From a checkpoint of a small sound classifier: 86.5 epochs.
Rows from block 2 of a small sound classifier, named by matrix and row number. Rows with one number belong to one neuron. Each number is 128 + 32 x the weight over its row's rms, rounded and kept within 0 to 255. All counts start at 0. Numbers have three digits each.
After each neuron's rows are labels from the 100 clips, of 14848, where the neuron reaches its highest value: "strongest on" is what is common among them; "peak on" is the class under the peak. Only what is clearly more common there than usual is listed. The data: synthesized solo parts of chorales (CocoChorales).
# fc1: MLP up (model.blocks.2.mlp.fc1.weight, 768x192), inputs 0-191
# fc2: MLP down (model.blocks.2.mlp.fc2.weight, 192x768, transposed), outputs 0-191

fc1.330:175142121108118123243125103119128181126170079101102175150088107134119136131113160085089074151087145145129124179116196111114193135124114150110099115105129125117131103131105155118105115158093150181134182087104125128099200124135118182109095136080119094090135165106218101052095129109133150118145116118133056098107194082130161116150119131106074115102161094142123143136142110193184105149162177121121093181118084089126148109173107126120118074112118135128093184091128129151162113086093119119198109116134119098169070162109056132158138117112132158113153122148130096065082112111154076098
fc2.330:093128132107120133078158122133104155085099096118085133125111113143155108128108121175132138136122106141138184122141152119109122119040126157121193190153131172139092128083122082139126077071160123119034109160155180171201102154141208069121158146159106133135093095122093195098154177119096086091133129136131119066134119163094119141135150152112153126105182095127119106134098133089035163102115063131143114133131080139146130145123116167113108213180098132101113158109119084193111116118107150121136177175156150123095064198140125139145115045145148090135118099126119152157171166153153135110
strongest on: flute; note G5; note A5
peak on: silence

fc1.214:106170113168118159153145093109101121098161107129134144172134095125162085135169091181119138153115180105124099160148121108090124088091098131098096088172132163147110135190153194136152111068118097162223177141148160161145157164119099137142120147127137105136169126072146117152174126068130154151150138114108132112159117125120149060173111147140108130122142127135137074174149109104109058167133123163173185102142132070139137140109136190056153128108121186165117208097152079133080087179123162096114132083183116136103133090160172126153190112139118212121117135089193144140122088062123102100
fc2.214:099127162101146137139111169125114152126125108166128145145129142129172157118143154188111125141144130111107128109132123143121099142115123134140171126100123172134115138098155106073085108139134149138078124180140217162139038155105099059147156138113161145122145127088105133118115112127119133137143173178123082129148109119136094114142104131091174140136164108130054137134099120201064118057073132150115051168155124046139117128117176126073137130147064079091100070070179126104113109106154116157109104112133105078196130249137149186117099100154143094118134127101129170145099232143127129147
strongest on: clarinet; note C#4; note C4; note D4
peak on: C#4; C4

fc1.607:105180142158149072054150102148085060126131185123183094169145133143082111087158099109139140168122175120138124139132078101146124147143160107126083063178117198091115097160159102143139121096109130118117098092122128115086134161093166083104112112153118124120157122134075127161129156128118137151130104073120198142089101129165120132110144089150130156075097118160131184105099132075090024175116120089097167103122137107139126090110107123119117156092128138162138163138017140130117157154167142094190110160029137150136118036106179110142113084117099117138141120143167094108153105111110144094
fc2.607:128160136149125136096176125139103142038095106086154159126103138118163032107118114101120093144158108106216135115129116160122124098086105176095174155115135156088089103083041074160149142140145141117135102216162130127121118148124146096125124140135128169151161122132089149129055149137156121109132139050181121134155139116121117109124165113137172139160186121086089142152122103097084170098190139096114128157124123148100116116145184232144143159094127145073145079128106145149087141134139111072152178103138180169114092187132122099114088055131121087133176088173081112149122129109120144115
strongest on: note F#4; saxophone; note F4; trombone
peak on: F#4; F4

fc1.502:129147103141156137166086182155145148168153065122141138116090130103135097190128092180118088073148135180122078185139170109089140186086143132143158128105155138110113132110150152171162117069116103139169187104096181115130183186205144108135143105160055138143127099147142089149145093094153146159135163189109143130088162122107138101204067128173129104095105133160075154123079123084158136129128139140134169075058112140126170108144115172141137089153123149164115176088129088101138149134117125087101081189132166154124099130110096124157162072097106175171099148036138134128094137156118122080
fc2.502:131096104144059131117092112152154149148142109161105075101125141071114120116132098193108128124133182086127162148157102173145131137094098148094108183076126166194151106153152118111130116110065155172105093097131112126207159100140066161091088129114111099160082144124118145156058153113166189103107065127144121184125123145166135125127141132120094104131177098109104191121119144152130142088101117141081168136112109065129134132047126124145104146135160113182144136167097117054169133079154112125155114247088131153120154110130134066127085091152137060140090120126133104149121122041114147146
strongest on: bassoon; note C#4; note D4; instrument: viola
peak on: silence

fc1.316:129129078137168199124170125121161147147150098155116078163100095148208151129125124189138124123124132181076155156168202158141083155130133152126103101121159154116132111156127138191204108140124137149202192154157160135092161076076131133139048151113097109080189121104138157115120095107157115175185163129086100128100098165098154095189147137186077103067105162119127151122164130129159131201109147111146140096133095082122182113123154174100152114130064153134156140143173089176142126161123166116160132137083127149096146164076127121147127124087110149165107116083137120095127127188168108076
fc2.316:146111154105112140138111170122143107249155104115093176148098203158111137174138117177163117141114147142143139103160185132109122164078122137122168170078161127156179142104144144072070111115189115163104148129110153138194128170114106160087116162186152129084094142061119105140142127115142149144071130180142169133156091133137158142113149112081082128166115107175221168093138115145119142128070085139117114181103070177126137114094106078059075166154112112097074161132149099136164118127144138157155148119148096119178119136141174165159133087178131154130106144084099105098112178149090142107
strongest on: flute; note G#4; note A4; note A#4
peak on: G#4; A4

fc1.16:150129189179127153085096151175065162114076157119190141155077134060122142173149139147076137153115151135073060149148138121122121144149109117174141100086157152117125098151120118128120151146160171178144138141155173102099135095128106149167080152159163122112175162103099127081135135088134066109155169114131179151133100092139119080133159122125178115154120177112099122108102138093112146114100050122098148122143132155081122130110118134130101127087116115130149166089078069142094127099159183121140124114055143113134084076176129160127133000144070141174089131093191083150179087121118154124
fc2.16:134129130116102139128124102132107126143104170163133183113142137125192120153103132145141123123145138148152140169156134070145135128118145135107146128133114141040116149144101178073133107103122104070110110077137156145157114211147125070092122148137124129158116106069132136185198172151123142130106157134084127079179148148139134121100096107092140109156166128132240175157155173134150153135199122142131187150120133110104135171155156100108132167151167037073115096195056123105097069108153139074092126151059105125149150146092178121146116155174131129113098137117125153049134078187087086131
strongest on: note F#4; violin; note B4; note A#4
peak on: F#4

fc1.244:120152127142145172143154139125155113132130076102124134155130117177158098159157075165142131097076127121127149155142148137047138087121088181163109130160152161090105136154143164170114140145078096162140148121116144071110169119108150122086122115158130115161178179168138165116153103118187121182177210086143137128175173084190149137177068143183094098073099127139107151169128142102169086154125169157164148102090160119105146157111074154139156130090061103136109158161123123136114132088186104066150162114184095166137088088047137156167115092081188167124141116143129122114095118136148097047
fc2.244:095098113160101137110100141150115092151152164139141104125159033136106093106120108160117103152105117148156154191113199114132142148104142122138158079069107143120121128099108135133107161119146208127148097109063142117178151133126146049122136128167112097117012105039130106136136163142112100109102109136129099138122086113141133152142148168162162141093140171161164192105121129130146139082112093176111131134120067135146125123125165166190156183138130132128149106109086116135161188125079157181094170214102105093137147165109150140151124122045118117165131131162102125120149028071149121111
strongest on: oboe; note B4; note A#4; note A4
peak on: B4

fc1.654:118221120146117116116094076149125104099142064108107095188134134095131115143113152153106126092150127124173121143089142109135091134080140153174150081181114117091120168122056124151087149127086184096171113154087182118141137140157079113121142089124151136095104108131191151167165105107155127122130116151141107029115159139156122036135110061142118163106162113118129144106172128064082153104102091125077139115134072095111117120203145110101088100115117151104070139109059131125054112121089172134134125111107201093110105142139112181107110168084075132167171115134129176142168168155130110122
fc2.654:144075079147147144152112144130138162160118130142170114142134067123154130174119087107190135127107123087133136194154118107115134159217087100154076072175135116080125131105094163120116144140107198122164151052104111147133121157106077103129112150145145112121065159134123103134098082145111129124097176177121151156123141112107102131124085110167173113159111174129146153129150125248146130092135232148128161111161117204097095113120199128138115135162110115065135119127177136099132116121151135155116128198122096173178121142106157081106142149118123157132131166168155079092138041158143090111
strongest on: note E5; violin; note F5; note F#5
peak on: E5; F5

fc1.179:108093166079159140066143101143099150093167133113153098143121093082114107133148139152091167116112162092092149173103101119154132182160114122069101160209087182145082122092172137141148114064128092134129165114121145125104141165106112167177169120193139106063177158140091151143126132079185108137113126096181100118143131162103131078137138118174083090091092122137148099155135062115085127150162141109136172086119148082183124097158150132101188170150080099122105146094145145114137150153106153118134126129126078131167088135103182130135116067140091109118171058097173204119100098049152117067
fc2.179:114102147144136144142166137122155196132113120155091147098081068117124129140144123170101101147070139131133129186138241171116102116110101169103126141151184159140110126107156099118144144170123100159143169112123099129184114097162117143136147117168179110132169132103110117154055128083111120118132144160161132082143105098127151105133108122200114117061096127157111078153128130201088134175124115113120114157152107051097143142161142113077134145195119084110077103110196181128104134126097168174141078095111060147128089105180088184149116032161148082112131145110071100073159143123130147104
strongest on: clarinet; note C#4; note C4; note D4
peak on: C#4; C4

fc1.45:130194097171146173158121159145047121130110140173102125161126103142131096146087113148149168131125109118134094190131131114101116148095096084126106094143148132132138087104071137114161125158108157108135195138178153163157129099113127107150143116114181102144131107128148100144181092082178117098149237145095128157093111111153132112139120144120155155078126149111103098140071176140149167133212113085099117109169142111116125186087184124098116137189171167098130160193106060162088106135031112123135104156098145200163126111070146114127202069114093141139111125090190110137142102147111119105
fc2.45:107145120103141133155128178161138115134186141155147108141153156126135127123146130109154137144143137119144165112127195139099106119119147121140153135126077102056112130071158137131140149124114128102118101064118106097113106247097154074133079120120120104126080105105144133142089102163076132162126090117119104144096090129123109131106102122110130136170132188118157255149117114078170127066055129102114170168142136180133078131152178155098112122124140131092140050159087170158140113105142134112159176091138143231135177171091140073110122142077139137140183137147086130108092047159100175116
strongest on: oboe; note C#5; note D5; note C5
peak on: C#5; D5

fc1.135:100131087175174145097075138109166190148082099159077154112169104172123135143143111160132073110095117127112087092128152186111066097128098168137161113160093104112117144121085098167136083130118168151138170136141160087149157077173131136148136099107151128171116170144119110134163100132153066151134127159122087071126125106116154157184136081151152110060125133117096076142143108105162159088132051134091149119164050133173127110086111158121130169162128111109094203089069114111109096094099156088105119069115122078104109136178137169142094103107060193116075155115117130120195095159110123067
fc2.135:120074107120135122136122152101143173093132111162068179123059208106146131162140130102144110119188165137124135125087177147100146111134119154144101129134102097111104105183071132138158112164151217142123182112136148086121101061130103166151154106134165202164118121121135124117138107104154120121137159139122129148114161139126118134095169116140159105242136132153126092122149107138151141156185164167173086093119149129084144136120131136133149123125146105086107155119255168135102124160111127175126094144147116102080067061139145201112150128133142133089119122122121062119070084102173097164
strongest on: bassoon; note D3; note A3
peak on: D3

fc1.498:127159141051191149115135146124150111092099116075139067205146083155133081143169084144102121171081120133145116120173081172111124125143145192106117079188148164131087091131153137133130135118111152143109120155137144121130140166093122118113166123130143096063118128152108145140124104091153065167117160110146145127099167105126139132156137105188150124062103122144141151128096087119117127189148119100076162086185044142142119179144152151114124113147016151124117131135112136097076178112127129148124141145048151140092105101097164143112103035118111182139139099183208102122152120162096169088
fc2.498:155139176128151137110106098071124151144120097088142083135169125153149105180170135074123132150105160100140124063086153129095069109124106170132086113164109109073118142182107093106095156186135140167105110203146104061122162084094119154146195087135154121155133122109135076121072111170084133128142183084128152135113118106118119090150092096160201153095122120129114212111113097198154108134134170138175091132112067135119120142097145131050114132081087097117100140135167168006099107119130152137137143063091138138095174124131167147124082099124136145153131114190107083116123110127125137108
strongest on: oboe; note A#4; note C5; note G#4
peak on: A#4

fc1.104:100166165142139131085112094210062105122128135104180143137070094079171110139146116126076091154142180137120141153203115118149146144088098125169139116098163194116123123133133130121132152096183153128165121143143179084092174112140140110144124208158115080138168105158143163158157080090163146125126160129122085125143152088173140100163116086143163136081104128109139125145143125105082123123138120122114153127154137150116142085135093161046162166144133079122145160156099101103055110102134157115132156108081155175214104134162085121156126108167004136133107115112197070146144120168148150075
fc2.104:141123111117152100079127139116077098123101113077136222165091185104173158099115150120076098135182160125153140138145161104157162134095124135105108113144095077123156134178076184073104151144145089078126148105081119189067033169124089063140134135126161170142129130110140095120179153061135158155120086061107136140142120137137139150129126115123110129180129156099161142149171189133176113110177136120136145152146141233140125131137177127083166096120111078086144094197113141132099076123159176122117139136122113131172163117121126132124145130186108137131053126133127146119095140069162102185
strongest on: note F#4; violin; note B4; note G#4
peak on: F#4

fc1.85:107179113098140134149122152112111160098136147077152146099038149116128177142144126148071143137072133139097139137129156107184121188168092120073193071092114165117111148152154127143142092101160168156195182125110199163065119165156164136165084104111115078142161148134175141112173086101154190139150105122129094101116157110152126101152208139124121161124128179142134114135134082122148124106149108194119161068147094085151153139120118133177133125114139136161122194135094094149141077110083152077153127120097123125119139119110060225153149108069102140097121141066111190124112147162154113087
fc2.85:135143146137138142134118188110109149131141095067096162141149126116034150141153121075139116108088107122098136118108165153122124110174134121169115163080116097078080120132055110088149175163157161154015147104109143075107093125104069164129133100094113134147100162125132076075098078145120114130081123157130121141120131157132099174131173119171111130124108123122094123106115105131170124133122172125193081135135132178120131156131073114127135108121095118100129177068169169108109138120099124225116153080143102131068106097078134149113165206091108157163139124190189061136132122074137196138
strongest on: trumpet; note D#5; note F5; note C#5
peak on: D#5

fc1.661:165187141153089177113189132089122117125093112127150162094119110175163150113194138145033138125097187079144098167157113132134145128166077143119124104119172151120166119157108116201137144128116174125241158160163194085145178094152122144136128133131125136093165123104161087123152113065183102159148171157097156141129124084114134103123184100169146167133141146120139136159101152107169120097101093152131178113126149088113104164121103115144148141146069160119116183137119063140160189174117129102146076177123105111115129064082137150113109080112078193104156164078141165099182127108128130139
fc2.661:123154159110174134115123095136062131060140117198142093119150155150146140111120111029215114151123111136104123046109171116157102130165163113139170084120061123085105116111146124076106151128104104083051121119126184132124005140114136092120130143131127146144106159115139086169083100136146142133165190107137084150140170141120114150156157116141114121172188118110113122110119109115137126140153126161136143165124147188139122138122123096117128095099098094144143015153153149164134117148129108071111145132167111125080146145112137179113131185162114162125118054134105131129142129171089046172
strongest on: flute; note D#5; note D5; note F5
peak on: D#5; D5

fc1.611:145148119145166137116146080151051124150094082119184210167047121118199129150159119097083153159158166145093085157174071122061163079146116128108096103136100127137142138126088134141114088110136151118166177157121127133122190110158121144185164136154140114096140140140097146133122125021125086135097120120143135099143153085113176081128125132145185110149159113126175119180169170131090094154163121125125187125169105133121169096101150145113154164116137142173126203113091117095085128075132069152140109122063121135170123101141137162168168145180106145125061170160166114114149117107135052128
fc2.611:082092121114142115099144167094104091172115131135114097125163167132093102152107154136151137133128115126153121115139104145144153166113122090141129137089132137155128140137160112105113116125133134132010079143130156148188150112086111105112148137115119179126000103153112080103159173157120145140097121132104191111159151115124138125161120161122118152172234144117204137155094147142096139059108130184146094140117147116131156134126161165197144103107107142159150137200114149115150130130102087172108126255140104105120133130032156101133095168094163125167139121099093108097095093132122090125
strongest on: note G5; note F5; flute; clarinet
peak on: G5

fc1.735:101098137214137173123160160149122135144138131144111122149103086163138137124116119165110101148097090120140139134153110116096153160116090115135106153121175116163134072196150162157118107122148134140195140142163147091118157144107090145141133123114164108114183121060082224149150092091128194145099195111137140132118114103141153117153157152139161148094123218097157122107113137131154148136114049132144135078132063110145137153141142167157125087110134182144101172113141105137078130071058137151131080116145174146144148068146072114142212087113099184131120199105192119174182144089081155087
fc2.735:152039112134069102142111132126182104201115101193116114133106172151159146130104137160183127168198175122178115147115107159108105147143131143103115118139115105131141121160125149048130130159135139171072072150105117134154125157165093166098140142107123134082085098120096131129097098160164115127165093159137132112121077130147155147089073094109109090168137106104170154156116134226139135055116136070136127186147121127133175106111186129028121131134114064127121105127167166069126073130137110113128171140092112168147080144122181090163085106116144081125148113183104121089111119128098193166
strongest on: oboe; note C#5; note G#4; note C5
peak on: C#5

fc1.115:137181097136139139109147079121091140109139050147111137164132095143141097153079101149119123108073125123148103155115126149122089119030117185160113124211108103095101173135066117136132142122081158110133143159119182092161160092176104158106125114142152131131122059134162144210175102102120082136106153149118091068135136162167115085138136068149126167102174130144137162133179122106124185109175059108086119077147061096114101106190172120093107144165122142108097134152046121122104103112121166132154128127100194139108124129134111159104118130084051152144169126135104153125189090178120141083
fc2.115:125031097165143156150110142122166154196123116149152123134153087125130114177116120046182121148117136076113147200118141113104107145220098120153082117149121143092153121120113138126117165137102162133138122051133093127114155124103094135115132119142139107123106158118108121112027109191096125127067152150133156161128141127100120156108107123141173127125111151114156108132100139244150110092117240125150156141149123150111095113109161160132101181144113125069137100145207150090156158146172158181101129184123088161150102084125158106121153133114144111135131176159110065106111069109118089093
strongest on: oboe; note E5; note F5; note F#5
peak on: E5; F5

fc1.564:151139127109116148127151115127163105093167128098154097141066115113093170183194124142081078154098107160126167181167103136142143167111121135121155133123184188106148106104164098159145088151145153118161168149160166159067137122128135126101048156134107092098156144118120146105144105068132067163203160167100150092157158085125159128131152180160162109147156182141095137111142047106079163156138119140108122145096119119109166085076153139138192070095140136144175191132080103137065146133062156096151122111102063122136155146108062166151123136059155170129076121122135124166106111118162150074
fc2.564:132153169118156165177130193089145132066132113171086194158122128132116116120133108077171126121071112142103106093151110168152101087200172134142165132085103128082150114134083126146157101158141118145079173156212135094160119102124119147126085148080155094101097164103146114092161125120143183137137107149098134148078136090133131073118156147118165121138174134167134145156145127138122089194122126161115066111138179105089139132150090165143115102091193170143185146129137156123126160121074077146141107101167081119016093072149090159124135170118099139088115139138174086110076126114089211143
strongest on: trumpet; note F#5; note F5; note D#5
peak on: F#5; F5

fc1.164:167156144124168159122119119149165206121120124145107122099117142117129164158195137139146131066102136145141149140145165157119108134139105210131125075143170146098115136110108143162119139104136120151151192126138192112133142181134147146152091118107122103148145173141151144134138074128161068195172172135091092046138149169129130111184139074171128123085156159117081126157134087065181131128184104146126144140115056131122139108112145174126167152181097113119122197078029122105123112071116176063154118088116158160120105130174146143124105080082118213122118095134151123109158103187098114084
fc2.164:129060100140109112144118115138146166100123088144127212118069214122107144150119148093093122129172156155197141129097112120119145102131132127127082150089121145126133129184106139101164143126148122153095159109125077093101093100127066199132118133146160179135157121085142138072122123121148116124127129142147160152132146135109118147130150132112114120255099096152141094096129124156157134151140175130158075130141157107127130111120131141087122100128133065090107166077255138098100106123132112134134123121137101123139099095120148169133140186145136128083124200141088086124070101079164109166
strongest on: bassoon; note D4; note C4; note C#4
peak on: D4; C4

fc1.247:142155136102162180141156112112107116094094127064128094144172086170157066155194136140096061159108127127115132153134092164133140108129108156121116095187141195106101058099115139132158161132118124151112129090124130113096132150096132138107165137138132101147150127163091170131119138073131078168105179097136144133113175073143150117165105146181169091065112100105125133170086076072107120173126126148096217092101088159157147130101114177117147089111050109141106166141087123066095129115181128100099126120135092137096092085139138132130100005162138145128122094134148122058156116167108058128
fc2.247:136088121126107134142154108113140103177127138100109084131188096146166087159114132140127127158101129137114124094117121109101107135118102120152094124133143089051110148126146116082154160136118167132157054124079078112161178117097137120137136144141134145143072102094128109168099128164072129093121157093151162126121114139126135148149081155177168130128074129153122234108101101179127142098152166114169075110133152104108125144120178216105145168094111124108128085126171142065091166132136125111109158107106152181134172180062196087145155097097147098191129160211025145146143052090136165107
strongest on: oboe; note A#4; note C5; note G#4
peak on: A#4

fc1.584:147185108151138119103122092116141149114100081142143119161146134138160070159132107166107131060144147146129099161155178136100155177142098166147154130164114167129066117189188111154117080119146153159208195121120213119116153099149160143174102116112137117138175115154128121151165073108147089142212190153097133036128126134112127140168115097188091128170157136123101102174129161084120126113161094152164161072100080137129149070110104148130186170130116175143136212108091103114125166114105159097122112113135146188089128118096125206138116114092134187122155152119158096105115111107104087109
fc2.584:121172101153149198140117184104145146140106120177113141142092164116141085166094157104172124091134111127162113128119163122085089076118084117140048109137138115084112098163139092120154154175100150178108171165108077106133101132130096120123138115080146183121085159099134076138051101173123127150049120129126151162097183088127101160116136121151183115183116168137070150120126132131126079119132164140146163096185164136102120128101133107104145103098107097125146127089212172131103019143123142161091104108158131156057084103124143162106140121124114113129143172156069049174108184150145143176
strongest on: bassoon; violin; note D#4
peak on: D#4

fc1.358:133154129131174127111125135075084145122132119145113143136048135166085123117165094145146152130125163125132131115195155107145073117101121165096090087105123144117139162143075213125163118106152103140150156120152145107127122124130150145186170083178156132158155092046076123107118133090142133139141145077072154098090099168125145128136108161160133132097111143137110108216086119141159053142078168171154135085146077172085140101101075155103128158138068166151141155162138143135117110147209202132150083146144091170113122112100162133134165085164078147127066093063156108112072108154161074086
fc2.358:122165116118138137098123070126123134054081164097131201096144093103139140101160116155102111158114122100162138122104117107130106115124135104150144068174119152063119113151105147062137163134093131101126093129181182176092043189127151046138166119129156196120189131069104107177151107095100105110161198081131147109137129140124065106123094156140167153081118120101081129142156110143118132059126103189142150120141150098119133146106162132121135123150098070097090066074178162105081098147173129102122139063134128076130180169120150180129156074145122133104132111126139191139137141177161100114
strongest on: clarinet; note D#4; note F4
peak on: D#4

fc1.89:128149088156144132131183130131125139066141162089158131113089092176152103169119101170109135111135141132116067197125108085049157098125146124085115112156135175153084124119086099180175135117136189138210190104117140166153184145151107155173121121147157128101136143130155096127140117072187123134111177169071158140146187127162182055167175170162134163130118094065099070148140123077095128180147171108122188067136092120137128123116176135109143142144129182127138171127102088108112139152103195143099134077139151181123106120150156176119162102123105123113098104108162107111153163077098085095
fc2.89:159092132072156097147193172116106042159152129102160081113139182123107162153163152097144106128138108095152108113138158156120148126162119107125128185096134121163143134110155135115107174150142133070153051103164121189169102162123105058116093115170109137134074130078126108087128130112125162121165105120112162163125160118125162116140082085158133112184153143170159172115087179101128097143152160137141149149101165215107087112112142134100111063088124154149104108208168105127173089114116023101111157186132121083078167137099114073111117115141125132134156154104083127099088134172061129169
strongest on: note G5; note F5; clarinet
peak on: G5

fc1.515:134184088058145105133090095124121108122146053109180066179131130075147142141076160096092138099124140151134140163099136137132106177030123199147155127150107120133112177138076112156092060109131181068174170155122149132155151146171129119138176077132161153113125076123185105188155086106125118126086134122172111060136138107129131105147101121141182181161131092190146182126151117125069141080158105122098174112144070142141137122146146135135132170103088167151138132142099138074102175117092151163140093204093166105175152121156106168108113138143068156164118114122124166140172117128139113127
fc2.515:113101112151123103166123158146152171199133134158124067119159091128132115136108087142189133168144104078138127158164122144142134132162106111112088129136151092102120133100120130089138126135122117139103125069118087190190135103124080126099125139130094108145014143173136128128100138153113162163070167212101097136139141141121102129098071111104125126095150131112133162132086159184107111040094177131110166159141190160147112112149166143152098117168124118091149098169162109102171082143163082160130143255116124166126155147141132069106109133116145109118132182150125100115130112180082110143
strongest on: note E5; violin; note F#5; instrument: oboe
peak on: E5

fc1.600:096186144146125113064143135179076113112160158052169114146113073102142109132142093160011159157104188141085103159163144112084158110090116111168136120156148201124098104190157115146153146076156131147141107141147151084118153082114160133136135175159131090095163130180152183164157111077155098150114124094146150124153164140127127084127133110157114158044103121129137155142130101076114127135122098102132138135143160146112134090138075132077148134126135124121141170155045132135035121087131158108155144106083151161179120101145117097142104071144068116145078123114175112178166135137116144059
fc2.600:150122161128119128079134120119121103107110108132099184113137178110206113120108141070118124119197161132167139110159141127175158092048137177093128133166097165133187117213040200126099093127106122108149124108126160161081069160139168132150122158128123156180158107100106142151147158100132124121149114064118123117176079137120131099117143128089119141166150142137180160158143189151182127103170123137114155165101135180113115138115179133062153127129120085078148077224117111093118041143176146096147123150129130151173159117166104104139126065181119097104082151106111133146102150092114104163
strongest on: note F#4; violin; note B4; note A#4
peak on: F#4

fc1.552:131204117155151183125150098175114171121124097117131170139097158152149125152165152113100118113116179155081133185098162132147110142125119147112108127160175152120137110145119153159163109154158166164186191153170195162131129111158093142141100159163141101084164181129131137127131112072145124155205223180090124078074142131111148120166147089142147130123127114119085124168148109114161072183189087115169169081122110106161163116101160156141143159172089129130114205105169110141076128107117194081102155145160107180117028148125110201140124116138117165110141108141159160120137088136122103085
fc2.552:113055136107183178129105169131126047098137100067106111147151114128096117179135144089139137083144116134149082135093153143120074071194102144169117099153082120119116122126103051128124178155141133087182121164039121105149106161131158112104176127124167117152080118126079075114141114130128126113127123095132068130130060132151123133094138129200148111104119134083137191125149087179175142152132128122150128153156151160110108136118239139070110106128126140098136067133174158137098137120080124154141143148130108145122155146087111120166149157017086127097114128185108126105110100173096151168
strongest on: bassoon; note C#4; note C4
peak on: C#4; C4

fc1.613:136150178090143113181129100132143208056139127141119079114098152070138102139155122086122142129100173167103082142112188104160096118077157136100130080094108144110123153147056147161176081074153117164128187100111147109114198115160119180145084174137134106097118133138168092120134130140141080169156111146127098084066142152104136103130192110141098162092088161197120114162149074125176077147130089152107105103141074095123142079099161120109146110191142142150136157104083172129105142095135162074158162117125118172162065101152140159124134096067150125116094080084155169117132069121094172107
fc2.613:121080168126182124099102138134126177069123094112119145126051165124144129135112110127103143140037108117185136080074167203151086081071115190092106138160095109147128128136096089183187160098164079112122149157119144103166067110138162188114093123135180133157147088135081101103163152088152093142154160138122110129131101156153092151114159153195125133133056155129072201154125079147186121128148080164169131115142112159117135142112135055085126124163093098092143130083187134104115196135144104174130166118109154114139152101146164175129112079086113121137126097129092144133142114136108158171
strongest on: bassoon; note D#4; note D4; note C4
peak on: D#4

fc1.514:168170143137137216119179119140090140107147097104111181117078174160165086180164115164061096121131137126069107141122127129125154099124144147072096093151166164115124075158080160140114054115128133159217171164145163122112153080132126141128128148164122126118154137160160116133180105110148099151150181154085110106115145091127149117195126147116100116128109130144057081158116109095167117131137132116149145093140107039125162093106211194163189104137081113160113178149091084078064142153116148068101136147163142128123105116127089191149125093110099165141119137116160150111164085163159125105
fc2.514:088190149127151119122092139109157115105126144136131140130154092134143111147129139093147134148133127139108124071082176143104114128134114137133183005107138145026082148119157085127123106137137140121035137163145129131144072170148130120159120125148155136134052100137130115158062137207114093144173154155099141109094123148101082152104170149154201120117133094157095229126115104051141143090137139141126155139119137182131149128126167160122135175114117119113165156113148176148131117120169115157109135198151104090138139097176197174114102187125136157122099144137063136069147108164082172126
strongest on: bassoon; note C#4; note C4; note G#3
peak on: C#4

fc1.181:162148131123139141085171131124131185177119074159103133155091145142123077142146135180093122096090155155135133134170149126162119085104142175138127135176145170104129134176146108147086146087153132192165138170173140109182147071082157121125111146181104130112129122098139126197181139068152086133129167134091162083098118168136128105117112111151116135093138152090169114153084143095114104151070106139096132080145071106143174156137068167115142162141076158166127228139112081171123115131137218120108164102100184152072141078124161154150138111155129146168082120153172090185202151117109123075
fc2.181:114102157110130102133143119134120149165177157173155145116070129150098116175118148137150118136118125122156123128173098082127161157175145108129134185066196122168163135141125131059094161103142053154074092161172099225151151102090111172128104156119081143127119115098126170084104201108147138129091123146133144153140149122151175120108095127060063101135143066132119067163128167176104135107117180086108113168113135169116134167146154146142156137130128154103132142154128086093129098091144082097103145180121130091173076220128130089144120142208132126081148146051112118116082155073119113093
strongest on: note G#4; clarinet; note F#4
peak on: G#4